A small CTC audio transcriber, trained from scratch: batches of 64.
Rows from block 5 of a small CTC audio transcriber, named by matrix and row number. Rows with one number within an expert belong to one neuron, the router's apart. Each number is 128 + 24 x the weight over its row's rms, rounded and kept within 0 to 255. All counts start at 0. Numbers have three digits each. After the name is the row's rms in percent of the matrix's.
After each expert's rows are labels from the 100 clips, of 14976, where the router gives the expert most weight on average: "responds to" is what is common among them. Only what is clearly more common there than usual is listed. The data: read English sentences (LibriTTS-R). In brackets: how many of the 100.
# router: router (model.blocks.5.mlp.router.weight, 16x160, trained with AdamW), inputs 120-159
# up: expert up (model.blocks.5.mlp.up, 16x80x160), inputs 120-159
# down: expert down (model.blocks.5.mlp.down, 16x160x80, transposed), outputs 120-159

# expert 6
router.6 101:162116175084083128122110095143117137101158122109159114145152120101156128126123130132151105087109141114168165161118100099
up.0 107:155114109074118131098107115112148137093129152120150103138124130188118159155172138170124114127117121095108111109156116145
down.0 104:077070152086148109077106105121111130129177161148120110164132157107084131110133100160149113123158142072096111139098137150
up.1 095:138139099138116125137090125124133153089099162088148137127148121136114119132123157171082124154160120130147155147177092086
down.1 096:114117130130130131079207138150125102097107099131114118152133115121165115140131122126110164125095149136113128127109128083
up.2 097:096116128149140127101155171115186158134078127131160150084173107162141108149100151121160162128065147151149163095139111178
down.2 095:144135120148109123151114099185110154059157112111104134097118159128174121129132114115116108136141109088124106107144143127
responds to: the word "and" (63)

# expert 2
router.2 099:101161110147119143173093091135080164132127167102129148126150082136086099117155145100100153105101102152155122119141154141
up.0 100:127133092142115133115187154137136113130110115109118131100146058108097102195133132155098157106101146116151087115134123111
down.0 091:166101154161138099140112116152112114158150096146073111160057148135136136136177134136129115141165142082150108115117150152
up.1 107:113158126109132111133130130123075111106121107133105124120139158116190099114119164158149107095122133123118114113162145143
down.1 105:134141080141136118120129104099089152130120175092146114132111127095119097130113123177115131109209148151099095124152146143
up.2 100:111101130117112109118155180121137116145110190113172178096137132109157139111128099127123121115125105139117149107122122121
down.2 098:123115151143176125137123112114121106159105147130171128138165126130120107160132111104154104122114142092153100080129183102
responds to: the word "you" (40); the word "be" (28)

# expert 15
router.15 097:094128132158074144124104106138097096099143147118165138138120143186145151150163144142119166057125156138156156156072120131
up.0 103:095089116130129157115123120141100076106106164166111133144121161152150139133142154155136152104101126148129116165138172148
down.0 100:150124137131146154148120111085133089089134103095124135137146127118148135161118137120148180125166152117096124180125158164
up.1 094:164095149158123126153105112148162104109119102111154126146096104112167127144114183118093135105137106113094141114189098113
down.1 099:119188141088123103119136112050155171108114121117118094136121145160154120109120100135128151123103126108161172163099081148
up.2 093:103097163138135087116133137107128113121154113142144123140067130148135154114124132142140126122118140151133124132113092151
down.2 088:129074114133135178164132091144100148114129127109157164107123152095151069160077116140120100118162161132134139118142125140
responds to: the word "he" (37); the word "his" (30)

# expert 10
router.10 095:143150156115105093103149190115135108149149076141079144117102137156146145110130110150105112173151122138133063077143140127
up.0 107:107149156132165150127110143130118101129122151100136132133118117155138109125160125100114138132158131141113153117153121135
down.0 098:120168114129105123123140079121102131148160160147065125109141140136133166117126127121110081117151126121087114138153135116
up.1 086:100140119113128178081127097161113168081121146120114093142113085162123116124143118145100087143092112142127111105149137126
down.1 085:127144143097106128166100125090093099153129144127165121157133132138111091120102195101113123166128152100187152126142142137
up.2 091:132116177133136147160105115131210084135121132125123113157149111138179141098130147114148123133122120137106081098103167111
down.2 090:120139132123105183103113096097149134101059120091142099127099130144120083126146140112136088169142151114170140170136159118
responds to: the word "said" (29)

# expert 12
router.12 111:145101092124159162066166141146107115092124144116152151156107091159160139139102172132120144115102145117158146139110096101
up.0 077:130109179122143127114137135135185121122135101099164165140134127122165125083159145128105067115136159114133178149125106141
down.0 075:096135101134117088162095097104131097122120156118115115089144111131090161138125125112073133113173183105156124120159120115
up.1 108:137122102164113136101128170117113151169169110121124144132126130143130094154126134125118119102081099146150154128124081117
down.1 105:163109134126157116103128131127143168146154134134131128105151098124118127136157109091117138113098153122104142145093135143
up.2 095:145102100077152162113128101131098150152162130121156083125081150112095138108155133095137085104116144119126114151155118109
down.2 098:157116151162105114128110116107071107101104154196118120086091086102108143171168083122150132168143150144103127118152135152
responds to: the word "was" (35); the word "that" (32); the word "for" (30); the word "with" (25)

# expert 1
router.1 100:122142128102159154137151111121110147124116107126134143131138119150111120121148125138111147182172126164095082140150145152
up.0 102:122117109141183131129161142114146087128101097155139147099111108139146137144112116134156129138127110114144120123114144107
down.0 102:108072107122153127117100152101122121152143101107113114171128150090112144079140136127146114139123069133108133129127159120
up.1 109:149121145130103146091153130127179138118125145132135180160128095083141124135142084140133109148123157145100132109107097118
down.1 105:113084119114177118114131135115142099114160065136107175149150158116096153112127150133132153142161153140171113100082120091
up.2 106:174130141116137130150101109126082144106139172096189125126163105139161127108143100119103096144167108102141184104133134154
down.2 105:134108137120117139145100147106135112139163133148132157173133060126144149092139131134192116101128101136123171138085106106
responds to: the word "you" (32)

# expert 5
router.5 096:136098120130145172120132097114167106095128134126155142118097082057147129146108110091145092102116138098143137116129154120
up.0 102:091141131115110188138146092111117093164084172112140121080125153101121152134130126132106157146104120147144125157120131132
down.0 107:108116071179121098124111112122120160140142128126153103141112108133141109134107173139142101159147118085146141100108121105
up.1 116:133125128117132096114140079113119102113154099120117120117150124141112130120096088183133115197159151129113120105139137124
down.1 115:148149127180119116153118095144136123151143160110107119128142101135176102147147162150139090166120075147170112109196141121
up.2 102:128126152071100128132142133139148063113093152141111148089126142089135144147158116156143118112098113123090111160154112136
down.2 103:139142086116158119119127102103109133123129147172162133142152109105147099149089123110107168110141150137150113142076086080
responds to: the word "no" (25); the word "not" (25)

# expert 13
router.13 100:152128158133108123149145141145125142147140147102149106106157132146141158146082146151124119151134144106122168163104137117
up.0 099:136157154133142149094092123127153169184108147102108114126103178062112100168135122147107108117122127107149122131118132099
down.0 100:117120139089082145116135150164088153148130070159099160114128085137138160116120130123094122122073111159122146153079082140
up.1 082:148153093133132121132117122140126121150154113131162129131087141134163108099125118124136094094153187115145136181106117128
down.1 084:082071140127144165111116141154144140121092151154153100138167159101099116125096141123130115159097129102147114074137133078
up.2 084:094104144138092138146095091134187057164121167129136149144107142167067111132160148106116103107108131105132074120171133109
down.2 083:182131106123126104103177163134144172101134132152130097099147083121154130084083143136135144116119127117196169131156139084
responds to: the word "to" (63)