{"dataset": "read English sentences (LibriTTS-R)", "time_shift_ms": 100, "win_length": 400, "norm": "layernorm", "fused_qkv": true, "subsampling": 2, "kernel_size": 15, "max_steps": 3300, "epochs": 13.5, "weight_decay": 0.5}
Rows from block 2 of a small CTC audio transcriber, named by matrix and row number. Rows with one number belong to one neuron. Each number is 128 + 24 x the weight over its row's rms, rounded and kept within 0 to 255. All counts start at 0. Numbers have three digits each.
After each neuron's rows are labels from the 100 clips, of 14976, where the neuron reaches its highest value: "top examples" is what is common among them. Only what is clearly more common there than usual is listed. The data: read English sentences (LibriTTS-R). In brackets: how many of the 100.
# fc1: first MLP up (model.blocks.2.ff1.fc1.weight, 960x160), inputs 80-159
# fc2: first MLP down (model.blocks.2.ff1.fc2.weight, 160x960, transposed), outputs 80-159

fc1.323:124145171161110081151142125186115126110113159131128137113105101101108125120136152126095137130120078110125127109157094132129112136176124124146135131192142126083110106093099123129104134124149129107164147108127170159113135122081129141125136095
fc2.323:133131137122129100114094115128150154109152132118146115140150131136151122123130113073116118121146176118149123140156102111120121117126135148110141087151179133092184093129206133129149158116137128130141121088137150124167131113141172151188159143
top examples: the word "and" (67); the word "in" (41)

fc1.293:133105127126157154144112135129152139124144122153106134152076169095109113095123112150118138115126123147133145143103110181178073130131120090098075108106133110128137135156169124127150147187111138133145088100140111100148112102123082115112100143
fc2.293:122158110133077126135143108115104114122105127098120120123138082165161143156148172108157120151142121128135121134143162092092176122127141151159176132153113145138125102136108127114112140080139127112098175133122137121139117147159148152139125118
top examples: voice: female (100)

fc1.440:153140083107113149168121135143168095129152104116149153122139111134117116102141159149133086173101135143106118130093146160099133152074141099112149147108155144138106121125094146126116128157108087094125161141140155142090104140130126130164140164
fc2.440:122097170119126123118159087148118163109123146130119098126130123115122125124099092100069156092154105119161149125144106126150135117170097158138120103150106107120118165134162119139109146122115168151106090141103098101160169136144119125106112091
top examples: voice: male (84)

fc1.704:128140127158159141119139145144131126104137124124128129102105095124102099119128135081155099118129105138091155129127118143158110130143127149140139103109124153180152133133136100066167178129099116120127107168077164152159083099088078148167157136
fc2.704:143137092110091137110118104109122118106091106119122128133182160123091123176126120136120090139113120108134103110126142120130137186110105123122105127139136133086144115163092165129140156147197159134133144146147149118118169127145096113072092162
top examples: the word "me" (28)

fc1.559:105092128183128151127152175114130144156138127157119083115162143155099094153157139087132156119115136133119108118134159112117147100130125135153091131132139137120127137165125122118081174120149118171090125120148101159064132148128133100108140139
fc2.559:166147173059152122123141134106090132120107148121122145117095119167156127111118114117118098138101153129125104097126120139122155127107109166097121136122118130126120100147100114158169154108153104099116163118097095149112160116105160127147141152
top examples: voice: female (92)

fc1.301:115116113135142157161132111119108142111141152134138100148150105165122128129133140124121101113107130166149144104117154114123139105187121103144134132142073108101113106087134114104126113169134134131151113091078154094105117157136133135124151177
fc2.301:129145096132114125094127133139148111172131118144195181134127146111126089114074132092080154174135136112123164165157096102088091167122144112143129140140185173063146159155117084140142150107116153129131119129156117141093094122085124114138119135
top examples: the word "i" (61)

fc1.481:142113110126126153119130111159143074152125153141099131124101137150119127142131125138121118164158115100131108127105135137136138161116171114149121141131184173126108119114137140142106100088155127165119109126167091135156176149149135123132120108
fc2.481:150129126145136088142141131109101137148148084158079081131116113122107123139118144112181171123112143197143085119138106131161064147138104148147106159157138109135128106134104156108082122154122107131154122134124121109075155111154112096077133116
top examples: the word "more" (43)

fc1.490:152089117116148122107157115127144104164131150143075127108112105114151127149159141136160166157116121111135137136106160145097100157121147102132125160138113097112156094137138130138122171149101134179107110129161134145143074099068107102162118126
fc2.490:103109132138096126136097154118109146123124088106159153137141163136132096100112096119137107099122138158129123124127104107122132099154124128143135093147128122145116113108147146114112101091158145093140129144102111099100163124169138185084145135
top examples: the word "you" (33)

fc1.318:112120142122141137125110167127112132145065142139097176106142143120101125162167112139150160180135167083164142100112107130130119087119129159129123120136143123120161104126105097116155169117134116098150149126113158134078123113105110092146137161
fc2.318:121177148163126129142123142082099120101131140135170143145130161102118120129123100123156094175145133124146074125135126153100115142101102178170127100148184139136124156135122110116143139134108111125136143100118119162121147114163144080097134149
top examples: the word "you" (69); the word "have" (26)

fc1.16:122122110189139113143098120134130128159110097139120093134125131112174130144098139132104094134121127110088103103143149098101182115128127101136097137163153145138153155114146121170109116132117149083110118101120122098138101166115151122081166115
fc2.16:138137096116106142110145093149128146164168191122163113119121114094158154137097152096138142133091167144119090146132156135123110144131154081123130070080145134117117115142084159144116126122099111134117158144158132127125138120145156113139109122
top examples: the word "the" (83); voice: female (82)

fc1.12:160097173100139113144142118139105122142114110134107130108103119160106114116159158114129124103119102112123139138122155142078100157141094084096110117171119125154128151154108124136149158104106142129139163083126140192138110138066124125114140130
fc2.12:126141145130147141125128173112095089111102171152141096108158167143135146146122096136097105140116132125108128111145141113117148107090174113125146097156139120088118149123121113092141120113124104153111172162116147084119162131147118153122147157
top examples: the word "you" (32)

fc1.30:113146129148125147134131133150117109110111155115157096105169102123092155122104140158127137163159150090170149097131143111150122136083136109135168158093176083174145160153063133099103132131106110109129101119110098120106136154113098191154139107
fc2.30:126089109099135109120126109146121165123181108149114141138160147093156077129128188092092151105161099151085150167124078178144117119137147123101127119119127145085134106115162156152158118136106151156126150141131162141150139127128139105114146124
top examples: the word "with" (26)

fc1.64:143157132102115126129140123124125127146134127179099164112079116172148112127146121112111129118131117096049119127092139127130106095084140134133099118151127126151169162121136107179088130136097118143121134128142132147141134121084126119161090135
fc2.64:136142140136146073112155115141110147063139101100138118109170138157121157161165125111118125116101074172174116123104121150096118144159146100129163117139121135048098130128116113080180091145157142109121099124074080144115111107125127159143154175
top examples: the word "not" (26)

fc1.612:133120094145131177099143087138095119131089104120120116128114135140108161140095124146085106138119118109141145129113133166182129152188142068124136153128126140099107122122162158095112079133110131186131114121149157118112124133112139137162123105
fc2.612:144122113109152097160109101118098111107146116066138154093180113119123113073064103101141160122116139161141143113091112143097143139151139133158183117091142131114166167101118148099110130111100112119092084106146127102096142148116126112125140108
top examples: the word "he" (47)

fc1.39:102132108166125174085135102128134105133161105104129114142135129136124125140094125134124139100104121135140151144125128156140112178127112082160115117108139172134115122106127144150131128097076148100105123146145108102140104190117148111172108109
fc2.39:141119122160142151126129093152100115183139128136150161120136103144160135124104119114110162136171127159159125170137091124129160103108135141133134153116071104161145140140163094098118107172091164158090133151148138098100121117091141100139140127
top examples: the word "he" (57); the word "his" (30)

fc1.107:154145159103136111126117120143135211086073150123092108107117110103157153142155123126162108136095110061131132135089151143092109081153132157137149150102163121085149117140130122161126113136160132174156131140131138164120117184134164086148136145
fc2.107:135141173144146101126136124108120118154152102117134133131187119141136140101133153122065117117134091157164118143115112145147148156072172125093142127133146146159145102110093088080143140095149133151112116161186118142116143112123179154147103129
top examples: the word "we" (25)

fc1.228:100128168118115132120098135110134106177128162151168127146157145159118102142119132128129126133092148053126149137165110102169166114125117093144084123133069126119150139085113131130145087100141131101130100156116144094119101125119132137110129157
fc2.228:157153133126173134106144126116143127094137086106133061124069126129175191135147095156184140138161159140139148082128137147093103128115148104121145121100161163131160128171119119106123141159110149116146116135114131188108139128138131143139111133
top examples: the word "of" (59)

fc1.359:123134137143147087098137153157098159098169139110147125132120138131112146118096118149141161131115182132110105128123096131091158143169116132093132132157142173141140097110144155120098105128147114131094180151153137073123119172150136141151140156
fc2.359:151136123124140153128119103121130094138075132141093135146147139120166125124154136109117108136148094130170143126113129116157086124071164114153129113123105098137105172128141130122147102105095140134137099121099121150128123065129103136135115121
top examples: voice: male (89)

fc1.371:191107156142142137076119154094129165156126109112103127093154111096119138131129110121126093092114147134097126166097148099125154161150088125066148119158115119135153096143165150143131142116157115149141123131131112147135108078124168142159131129
fc2.371:132121132118121120150108119105127138122082098113141203141099120159132138101172164167129172155122140148165130130138144171137122099118150142173073105140122129149148124126124153113123126129110167084156143108129155052123166118115122093145116083
top examples: the word "with" (25)

fc1.194:139114138112134117129107111124124112117154087124097132106158122156121125117145135123129102129128130124140152128187133095179110165131105125165083159148164123121118139142131117117148131155155140097118130086104129127109144141089141124125166098
fc2.194:151138123125106108104120186114126123113156173116134116141144115138122123112135134129124156085131143140162114138095078143136073124150106128107157118137121099124112112128144135168147167119146094163083115133159176125126095171141149115122143093
top examples: the word "i" (42)

fc1.735:111146114109131125118140108107161134111144174114144138126148115122150120160150132107137150056103077177112138156122153098144150106088119138164122210114148142090137132152100134115141103103149118156127092092110148123101111165147112127118172101
fc2.735:120142108107161139170105131123135111124084116155111112144067157107139121104145166135109116156127119141117115121097109145143090110152110127087177073146151121162159123112168135150129143160124140104118137144147137186102148137176100125143109100
top examples: the word "me" (28)

fc1.566:126115171099117110139108164142108184111079132103152126118163121128113108132134162106126144118077120101093126142131149118191120112137110120100133134107162146129148116146147152092122154115167117133169094112168122154083142130153132153136120169
fc2.566:146122139122123105083150106096102097103097112089119162113093109130128128124115103136118168091148162132178102101106118144139147146147129119122128106119104124161127159161157122113177121126072126130108135087140125151141186119100114103148106109
top examples: the word "we" (26)

fc1.705:106122141088140154130145126141134089116108134175113116085132106103147134125106133131126124098132131109173109116127132131158103093118153096120122165165091154129134117114160134120113129115150153092137111098135172149134113108155089149165139126
fc2.705:171131125180128102131111145143149201166138154079130094163166115082095132118125134123117143145137098121093122143112120143128118113125105104104130131095122088145092101109089139113155151138102152147124141165126120118126136146111139136163068121
top examples: the word "but" (26)

fc1.751:127151134098134127119149139089096094136114097075127151166095156120166110139122155113109116094155134142096085171131131092112107111123150095131128155087171142086064152105126133148113118151146142116115150117106115140125144110147142091149106099
fc2.751:142144145128157122145088111135165164096097151147147106097170093126109162127113082134149133137160102143151157070125115138123144131162092131138108124155094119158146138158137136088146109100122128119132089094132172156141106125094137143147139139
top examples: the word "not" (26)

fc1.336:104128174111146168139128106140169098094056169104155081118087166112100147114087156131105156127122140114154142107146109111130122094137088130174072107147109096103149092124134106141152099156145115087156151119111147093145081151156153163099144128
fc2.336:087108079116116140143091092135126198161157084136083163149138122152132121147150093103147109159165137142123125126141170132119138195125130109129130162116130153127167174138122108134134148114143135150075110140122125117111158086133115125115082119
top examples: voice: male (75)