python train.py --spec_augment=true --win_length=400 --tokenizer="char" --arch="conformer" --norm="layernorm" --moe="expert_choice" --layers=8 --width=160 --kernel_size=15 --orthogonalizer="newton_schulz_5" --adamw_lr_other_params=0.0028 --max_steps=3300
Rows from block 5 of a small CTC audio transcriber, named by matrix and row number. Rows with one number belong to one neuron. Each number is 128 + 32 x the weight over its row's rms, rounded and kept within 0 to 255. All counts start at 0. Numbers have three digits each. After the name is the row's rms in percent of the matrix's.
After each neuron's rows are labels from the 100 clips, of 14976, where the neuron reaches its highest value: "strongest on" is what is common among them; "loudest band" is the band of the loudest frequency at the time of the peak. Only what is clearly more common there than usual is listed. The data: read English sentences (LibriTTS-R).
# fc1: first MLP up (model.blocks.5.ff1.fc1.weight, 960x160), inputs 0-159
# fc2: first MLP down (model.blocks.5.ff1.fc2.weight, 160x960, transposed), outputs 0-159

fc1.678 129:135127150135127143153139135119111123148106105147173109172059150140107145173089155134140089159151163112087100095127120047124140149087116131130188142113156082144152119146140090129157147126116124154118133133107068140084140157120121099099125146104088211087131105126106169102192104130133121066168185154114194119186113120146101106106031120098120119120180094156150160085106147142101118143116126158135133075068082076174110157054205145174183156158092080070164143122117155123163126103158164
fc2.678 125:120079104131138170129124145139063151192139136083088122137161107066130141135131154115123182096156120151059140122133106167155148155145097100189087101137131153200146146104136154159091094114160126155116095093141127074120105216108128089181090163100109106122103097175105125068104160104172112063133076097180112187115112153107119080150168134085183132143111127104180121138134143149111146183135132089104065127151154141096149137178113099117102210133124129070141130149168194134138122124077081
strongest on: the word "is"; the word "it"; the word "but"
loudest band: 250 to 500 Hz

fc1.24 132:160122149144114176145152152105178152105142147122152160114153121115108130124082139155120129086112056110204100141093093107144101152147114132097195120103132170086091112113109070102092140067118164124149137153152125187115093093124098091123109118120066095153092130173143190157165142108126094167085140134192142078152035166101126188070121097081104178111108118160166128074134141172089166174092144167102104166134112139088159102141166109159167120174154087146105155117102151106208101121114153
fc2.24 129:150149139107081112144140101099162130160142141125013110118116116121104101150116086132087143166102107168133143096148083148132104094129166172120081119126113142169120165119167224153112110140113144100105150117101153080154134156160128089090158157124101123141143093088160112087151149168183122154135123124126169127168132089135157105136119153237150073136125168133152176116155115137199127088101124150094120166140069123185098089156078132192084108062049134053128105156110106147137131155151136
strongest on: the word "about"
loudest band: 500 to 1000 Hz

fc1.478 075:142146138142170123141150184168122100135158129193120168136136076149135174127097083109133142122166151173128118052144130122079143109155151168069101091165132101091074112092151123111137174068158179161106153198134101191095105124170137105084128139139074079123085109144107149067141160089079114128075115152170117116106159128163135128085047153149169129107112168137172054138125171096171120156166122137119177116072114064166137086154145108111186102114163115091107120143119144110103127118091170
fc2.478 075:101106111156113163141090071110119160113176139118112093120055160093139127139122171161106114081119152114093138190125160182186140147071149131120115102073136163134215164161070155143068136150131114084134138078121167120143103136204095154124138140138145136108153129138089143143097126138135081134160140099123123196089120166103157183151135104151077130120162092140153190086128065142135144155108153077071126128135164135109092085083120185129139148182073051187120110100087136073155123141133142
strongest on: the word "is"
loudest band: 2000 to 4000 Hz

fc1.69 083:072147147130149119068119109077152184143185122139080154119169170141084151119081120167119152176154131170133194111078084151158118179099118049181181107070148154114166113095132100102103130153081101087194087132105084110107146090134146111146149114140122161087091113149116129139132150108172080129150183128172131140105131103155178136118092141102145114139112118112157121147101116196205116100151117125093173110142181110152173121118121105102072103081117129051084070121136128170196122127139125
fc2.69 082:177132168143154137174157096132046105122116118105133071141059147091171140190160076091136081104100105118131060159116186053135144078141118152091090167152094167134124135095109143084118129071174189141121146143163130104162149165114143106098172173159117113151171127113153066124142119105114152137171072105118159083175122122095054134146173089157154188131103145141093127157103149130105149105106117135176093154165119164098077119158118184138159160125120087170129170157086151091097117104119146
strongest on: voice: male
loudest band: 250 to 500 Hz

fc1.35 119:109113152097079126100121050114184148119060143142084115134127169120128072108191154142185157131132127147148124200149121140100126145201154076102226113131162101138105168090059123102096094122108112139094114121113106112157110132128129113137130165104115136156120023102097149099121155122135136117092133124177139128144128132149135162154098094169160123171125077091109106098178122072136229152132113082075135113105069117119162130159128111129176118138143152162180123141188133129125112104200135
fc2.35 109:112156098126140110111154169100095114145125124161133214069075072102102187149075102124061102077105176108141142078110117133215072156097129165138044155125116090092119105180115151171166153106088173129139121150124135158124157163082119115167136098150113148113094178136159108099141086154155069160176130186100127102115092155147145103150111147124084142107144163153197134144073151151128071141165113134115100173114107163149081147109109217164104120083103107136132162106121142139110125144126106
strongest on: voice: male
loudest band: 250 to 500 Hz

fc1.154 079:141136111172086141100124109128152106057184153114138192141137138105123131175127151178114142124125122120136130182148094113133150119113134095148144121079144101130171093121096156113094116089054127114147125186187087161147107088148156115129174099132134145105113160126111144141160120041123148142140126166146164113130176110045176167123151122151143136160157111125105110094137056156135178132082159151133133031139168085128157176127055182110040173127134116107071059120177077149120144121148142
fc2.154 080:107125160130135124175145161149073103170063172116128115104048128168164098150130069106116158115084085148097108089217173164110141136101132133141113148131098151150114207164121118089139118120155089129108144114155150105101056153141087115150106130087130123129116108131120157155094110171103136133121117072185176128069085153165064113121075103147098190134185143088170150147165135106155106168093129095166112206116139123097151135143149060113179123136131099106178146164114145141125083120098194
strongest on: voice: male; the word "be"
loudest band: 250 to 500 Hz

fc1.763 048:100135149150110041119165116110085124145096155150136166092173073119085165105069064143196157052214153183179132111139133104119180108101152134116109129191126086071084158135136117150151136084180154135107109151179127153130154140165179119173102079096133151168115150123097103137105084101155112154143145143138156141076106150130071127090153137105119106148112170139076134156109122169132083122110158085128137176205126113144097131130166125086071121167120138128149141141086127166068171097130142
fc2.763 046:115130110146166178191097093176149132114141134126156070147112145120103148122183124146067111161054119089138128162101165114114129164085120157130154120107179174135145096112101107102147148159071138106095134139110176108091126114098102153066158186190125108069153091147088161174136171130102182153079087129112117161160161156103132114203089109133143114134110098148177162082141085099094179179197143160105098112075105104135169155114066145123172123099166108128141164166151102079102152155075120
strongest on: text has "mother"
loudest band: 250 to 500 Hz

fc1.4 092:099169183138150095116136107167182163125122104149147160118156110120157133100071125108091089199114119130140106167135099165080115113160147079118152102055097167173131149085091115146175069181155046100098082136114178182155153165109082123106152117088166065176108106127129134136137135123114088140095115091125127149153089161088197106157123149131137126136117093112161075147136176098199114128103155148158064152146129160102114168218073178127102115069112142137141117134127147132122135105076149
fc2.4 102:181149151102133115129137176100115149138124108128111131119064181127138155144080146167152114128187069128153141112117133152171193100140113093158161128191133108125192131069210128095087115109145145149110183138078114161108172112105098125139145159134163122115113119164140173071122106141113102158132122126146150144111125111173095182130112106166095210161090160120130038162138157146083066163113091096119106135147160108067158173121138114099088161119089055101078113125157119055079125148111092
strongest on: the word "about"
loudest band: 500 to 1000 Hz

fc1.638 168:120142092079098170126191087124065153099153175119139133147093147176144106114081133113138122103136142165179062156140118181082094150129119095083138095118113122150086066166083121099144129130161090108103144149118114114063123154067160152158116148118136113124108070093140142199190127199113116147124123118139142116129136100087063089102101081150182206174106092146081157128138090131146123149134108146198133155105165114182156134132142114142108152191181145147037119166096119153144112151105124
fc2.638 172:160100134139101170184148145123133106127100142065137125198094145185131066112101102174072097107158123084070152149085165113143134136129094136163124110088092182107125204121103117086123136157155124084085179140151141097151180117130136151126160116144209142083152139144155084179106109066128084095176115147082106147107127148140088067097146081161173128075154148142144114148157090084102091100132134132106138139107189120169182143153106128131121191132153129051157140133149158138168098134099064
strongest on: the word "very"
loudest band: 250 to 500 Hz

fc1.245 053:141139168162108095222151123087090121142217171144134140106089099121113138123162085144121172143140127066116134136180109148111167097106160139152104102123054142132093129125087165149136080144101164113123081111156106121122081124096165111074105109112144159092156210064174153108153149107082161173126107131115179140054091114106133133115186103101124146131149146150121124086165158215091145091102147141184146106096148138195099160103120139135116114083147120149111078131181107142133126161073171
fc2.245 053:143118100125168166097122118161136098114080167049133164144135131131124066158111113111160128182114132189117125091078125103113111141148111113059160165125210095113139182104142166122110171129135110143115141119152155104131144144172048137166111167136123141176134039203104061153117111134181137110114196105165105081174148137120106078110075127172131182112141108119159153131083142061169097182109135083090153147125112116110186067156111110126133147131119155155126149101147133159083092106171132
strongest on: the word "i"
loudest band: 250 to 500 Hz

fc1.142 110:165129081182172120091164101121129108119040111122080128161119152132103145146144141124150171146104150127154112172186102161072147092120161151104123121181136130124149129143145139134117156115140152123136111118191079100104107191163171137087094058161137188124167089070101151176104118149133167093144109138128078150092055142124048097123076147110129132135172135062071107107108180136143126148058116135145163141201107108141112127081133111096151153117149125091164160161143121145086066150124203
fc2.142 100:113139150180132147143065115134104101097175139106154133104160076113153128085074099126156086091117142148091134151116130104156142133193113145135164131134131137148114134133114145132180124081150153154140054119098171118090133104119093136164151199123095125068108167159163154094096131091137128136084132182132198146101158090139189146174084074084135058069086170182171125108161094142175091103175122150084109131063141105169165169187134168173098136107105124153098064167153113144118134091128095
strongest on: text has "mother"
loudest band: 500 to 1000 Hz

fc1.44 125:093129112123163145218172112118136114142118121120109192128151118077139098091133124070128121169138095121172116121123133169151088123087108209108173144134108108073132078118161127096100107079128106156084122110143092167135142192160131152071156188029118170127081080080089130154156163141126166131188161157128110136148159098112107142096134167131134143086156160177061105124110136140112104140199086115095170065167175173122103124158140097125149167122096141106136071166135124100120135104148173
fc2.44 130:117097124104085115080136155161098100102092150132173112160079121088176106178131118118158117221136084142105143152109133086123197140126120094102145128085109139111085125147130090135162127135179135093113109165071146118138115098160144148106125153171108176102204150063132140145095144139169120101157098082135166147126149140071103119136096104114123102105154139098132149109139137136105109138094144200121103155123141168138069127109075167143146136180077092215209157145152165096121026163127184
strongest on: the word "i"; the word "but"; the word "what"
loudest band: 500 to 1000 Hz

fc1.619 152:112135126128145146114128073136084148102082158148094167117142143119119125148165129129070164195158138169138163143161136177125155123145170123168151131180152157077133135107128137134120107121130056120038125084130131171153101174105130099101147088094101142040126092079168182157097083135171152119190165131140104122173112126054077145141124104105163075164135148188124174119100115089182128174108096100102119168135065176106056092145159142091140130093098124086158112122106096160102172139157129
fc2.619 175:086158185182082118078139142141139114109084083170104149067100125146164109136139170095142166062145162136118102124140149077105125125180107096118163126131158121115124086090173168144165153091091122132143137163150130120139178141116084098126106123082106182147150122198151105150169101136151146089096092154116149174168150092072133092145083107050143100118081148181079105111120085044171106136117090162165151181163100141113160166135126175153089114141153138162197112147079151142140077114122083
strongest on: text has "mother"
loudest band: 2000 to 4000 Hz

fc1.579 162:076076122107123084153117137115105145119088116111161121116086165162180144142148145109129093138124170102142149142111093124081154132117099148172156166136182161111148116115074168130082165121105137051082116113088130087023137122122114086143081108138170120108146092086170097217125134181102121086102132097098124099100085200123135129120150157118121075138142130095154187135144163149087126089145114144143189140093120198160135157193147163141095160154080141120197155092174132133129125171179151
fc2.579 167:143076172114119089095162151069097134122139146131137128083136109165150060134119194094124092124119153097117123130154140087153097127060149101129148096113137148137117124172112128190144102112100098110097191124120070112131108116140166150124160127154100155149133118180111181187114158185106113118073182172022116113107145151109123089085122076138095177104132125122115119135174146138123115168093110147147098159135139241090143072114153163124205163098193139121126161088176099125130126076122118
strongest on: the word "very"
loudest band: 250 to 500 Hz

fc1.393 089:129131100147111179141125166111070138149149145169060188188138089074179089110088080140170138085099143146148162138099126147110145136084177165187117146141167178109114099161135120118047109083128117175100100154096157141127106145147173104104176140088095079143140128110082115093141145141110129163127153154134179186152132126103034080093157112121145075139099175158088131093116151113138180146082145070184138134143132079129152134151170104072116182142151098078125108152121159117117191124124120
fc2.393 085:121095140146118120089144054181157107119137180116085131117128160155101160145129165139144125159141170144125057099107177103143125095097128065118090152123079110151176132166155106130217131198087112130133192103189133163102098110114095183150151110144130154118197118143129138124061110120137137146116161138152115154145082167128118112188074108082114135110154135120155135142135133137053145085129136152065118164100116102171140120108095168159127144133083173161176112133034120066108115098056114
strongest on: text has "mother"
loudest band: 250 to 500 Hz

fc1.418 159:168102105092147124107133093113090145141112108159167082144082122145192170103126154121101122140113144103140143110143125193088137167146106163123146115119134095152111126204077134146077177109125141095054079107143187084087142151138093243107152069115075108137073140150142127103086147154121089155113136144145112141121103150100096129107113102135164152171123064147148140170084162141085127080180113082159113087120140134108152109181161125124112142186135185146121092116187184121196063111126134
fc2.418 173:181130162081130128157130153076105153196117053136109112073144101148117119081133222115118121111119150100118095109194162160070072124073160177169139119120202155077143066157125116175157157116126123131129139165137115122062063113093138120107141117154124138152108145171130115165110124122140118078143139147134150128121172127189158109097149119068148125149066095092118177102109135079165121167088078143141168133170147177134075163088153152103141151141140125092150130144078095119119153086196116
strongest on: the word "very"
loudest band: 250 to 500 Hz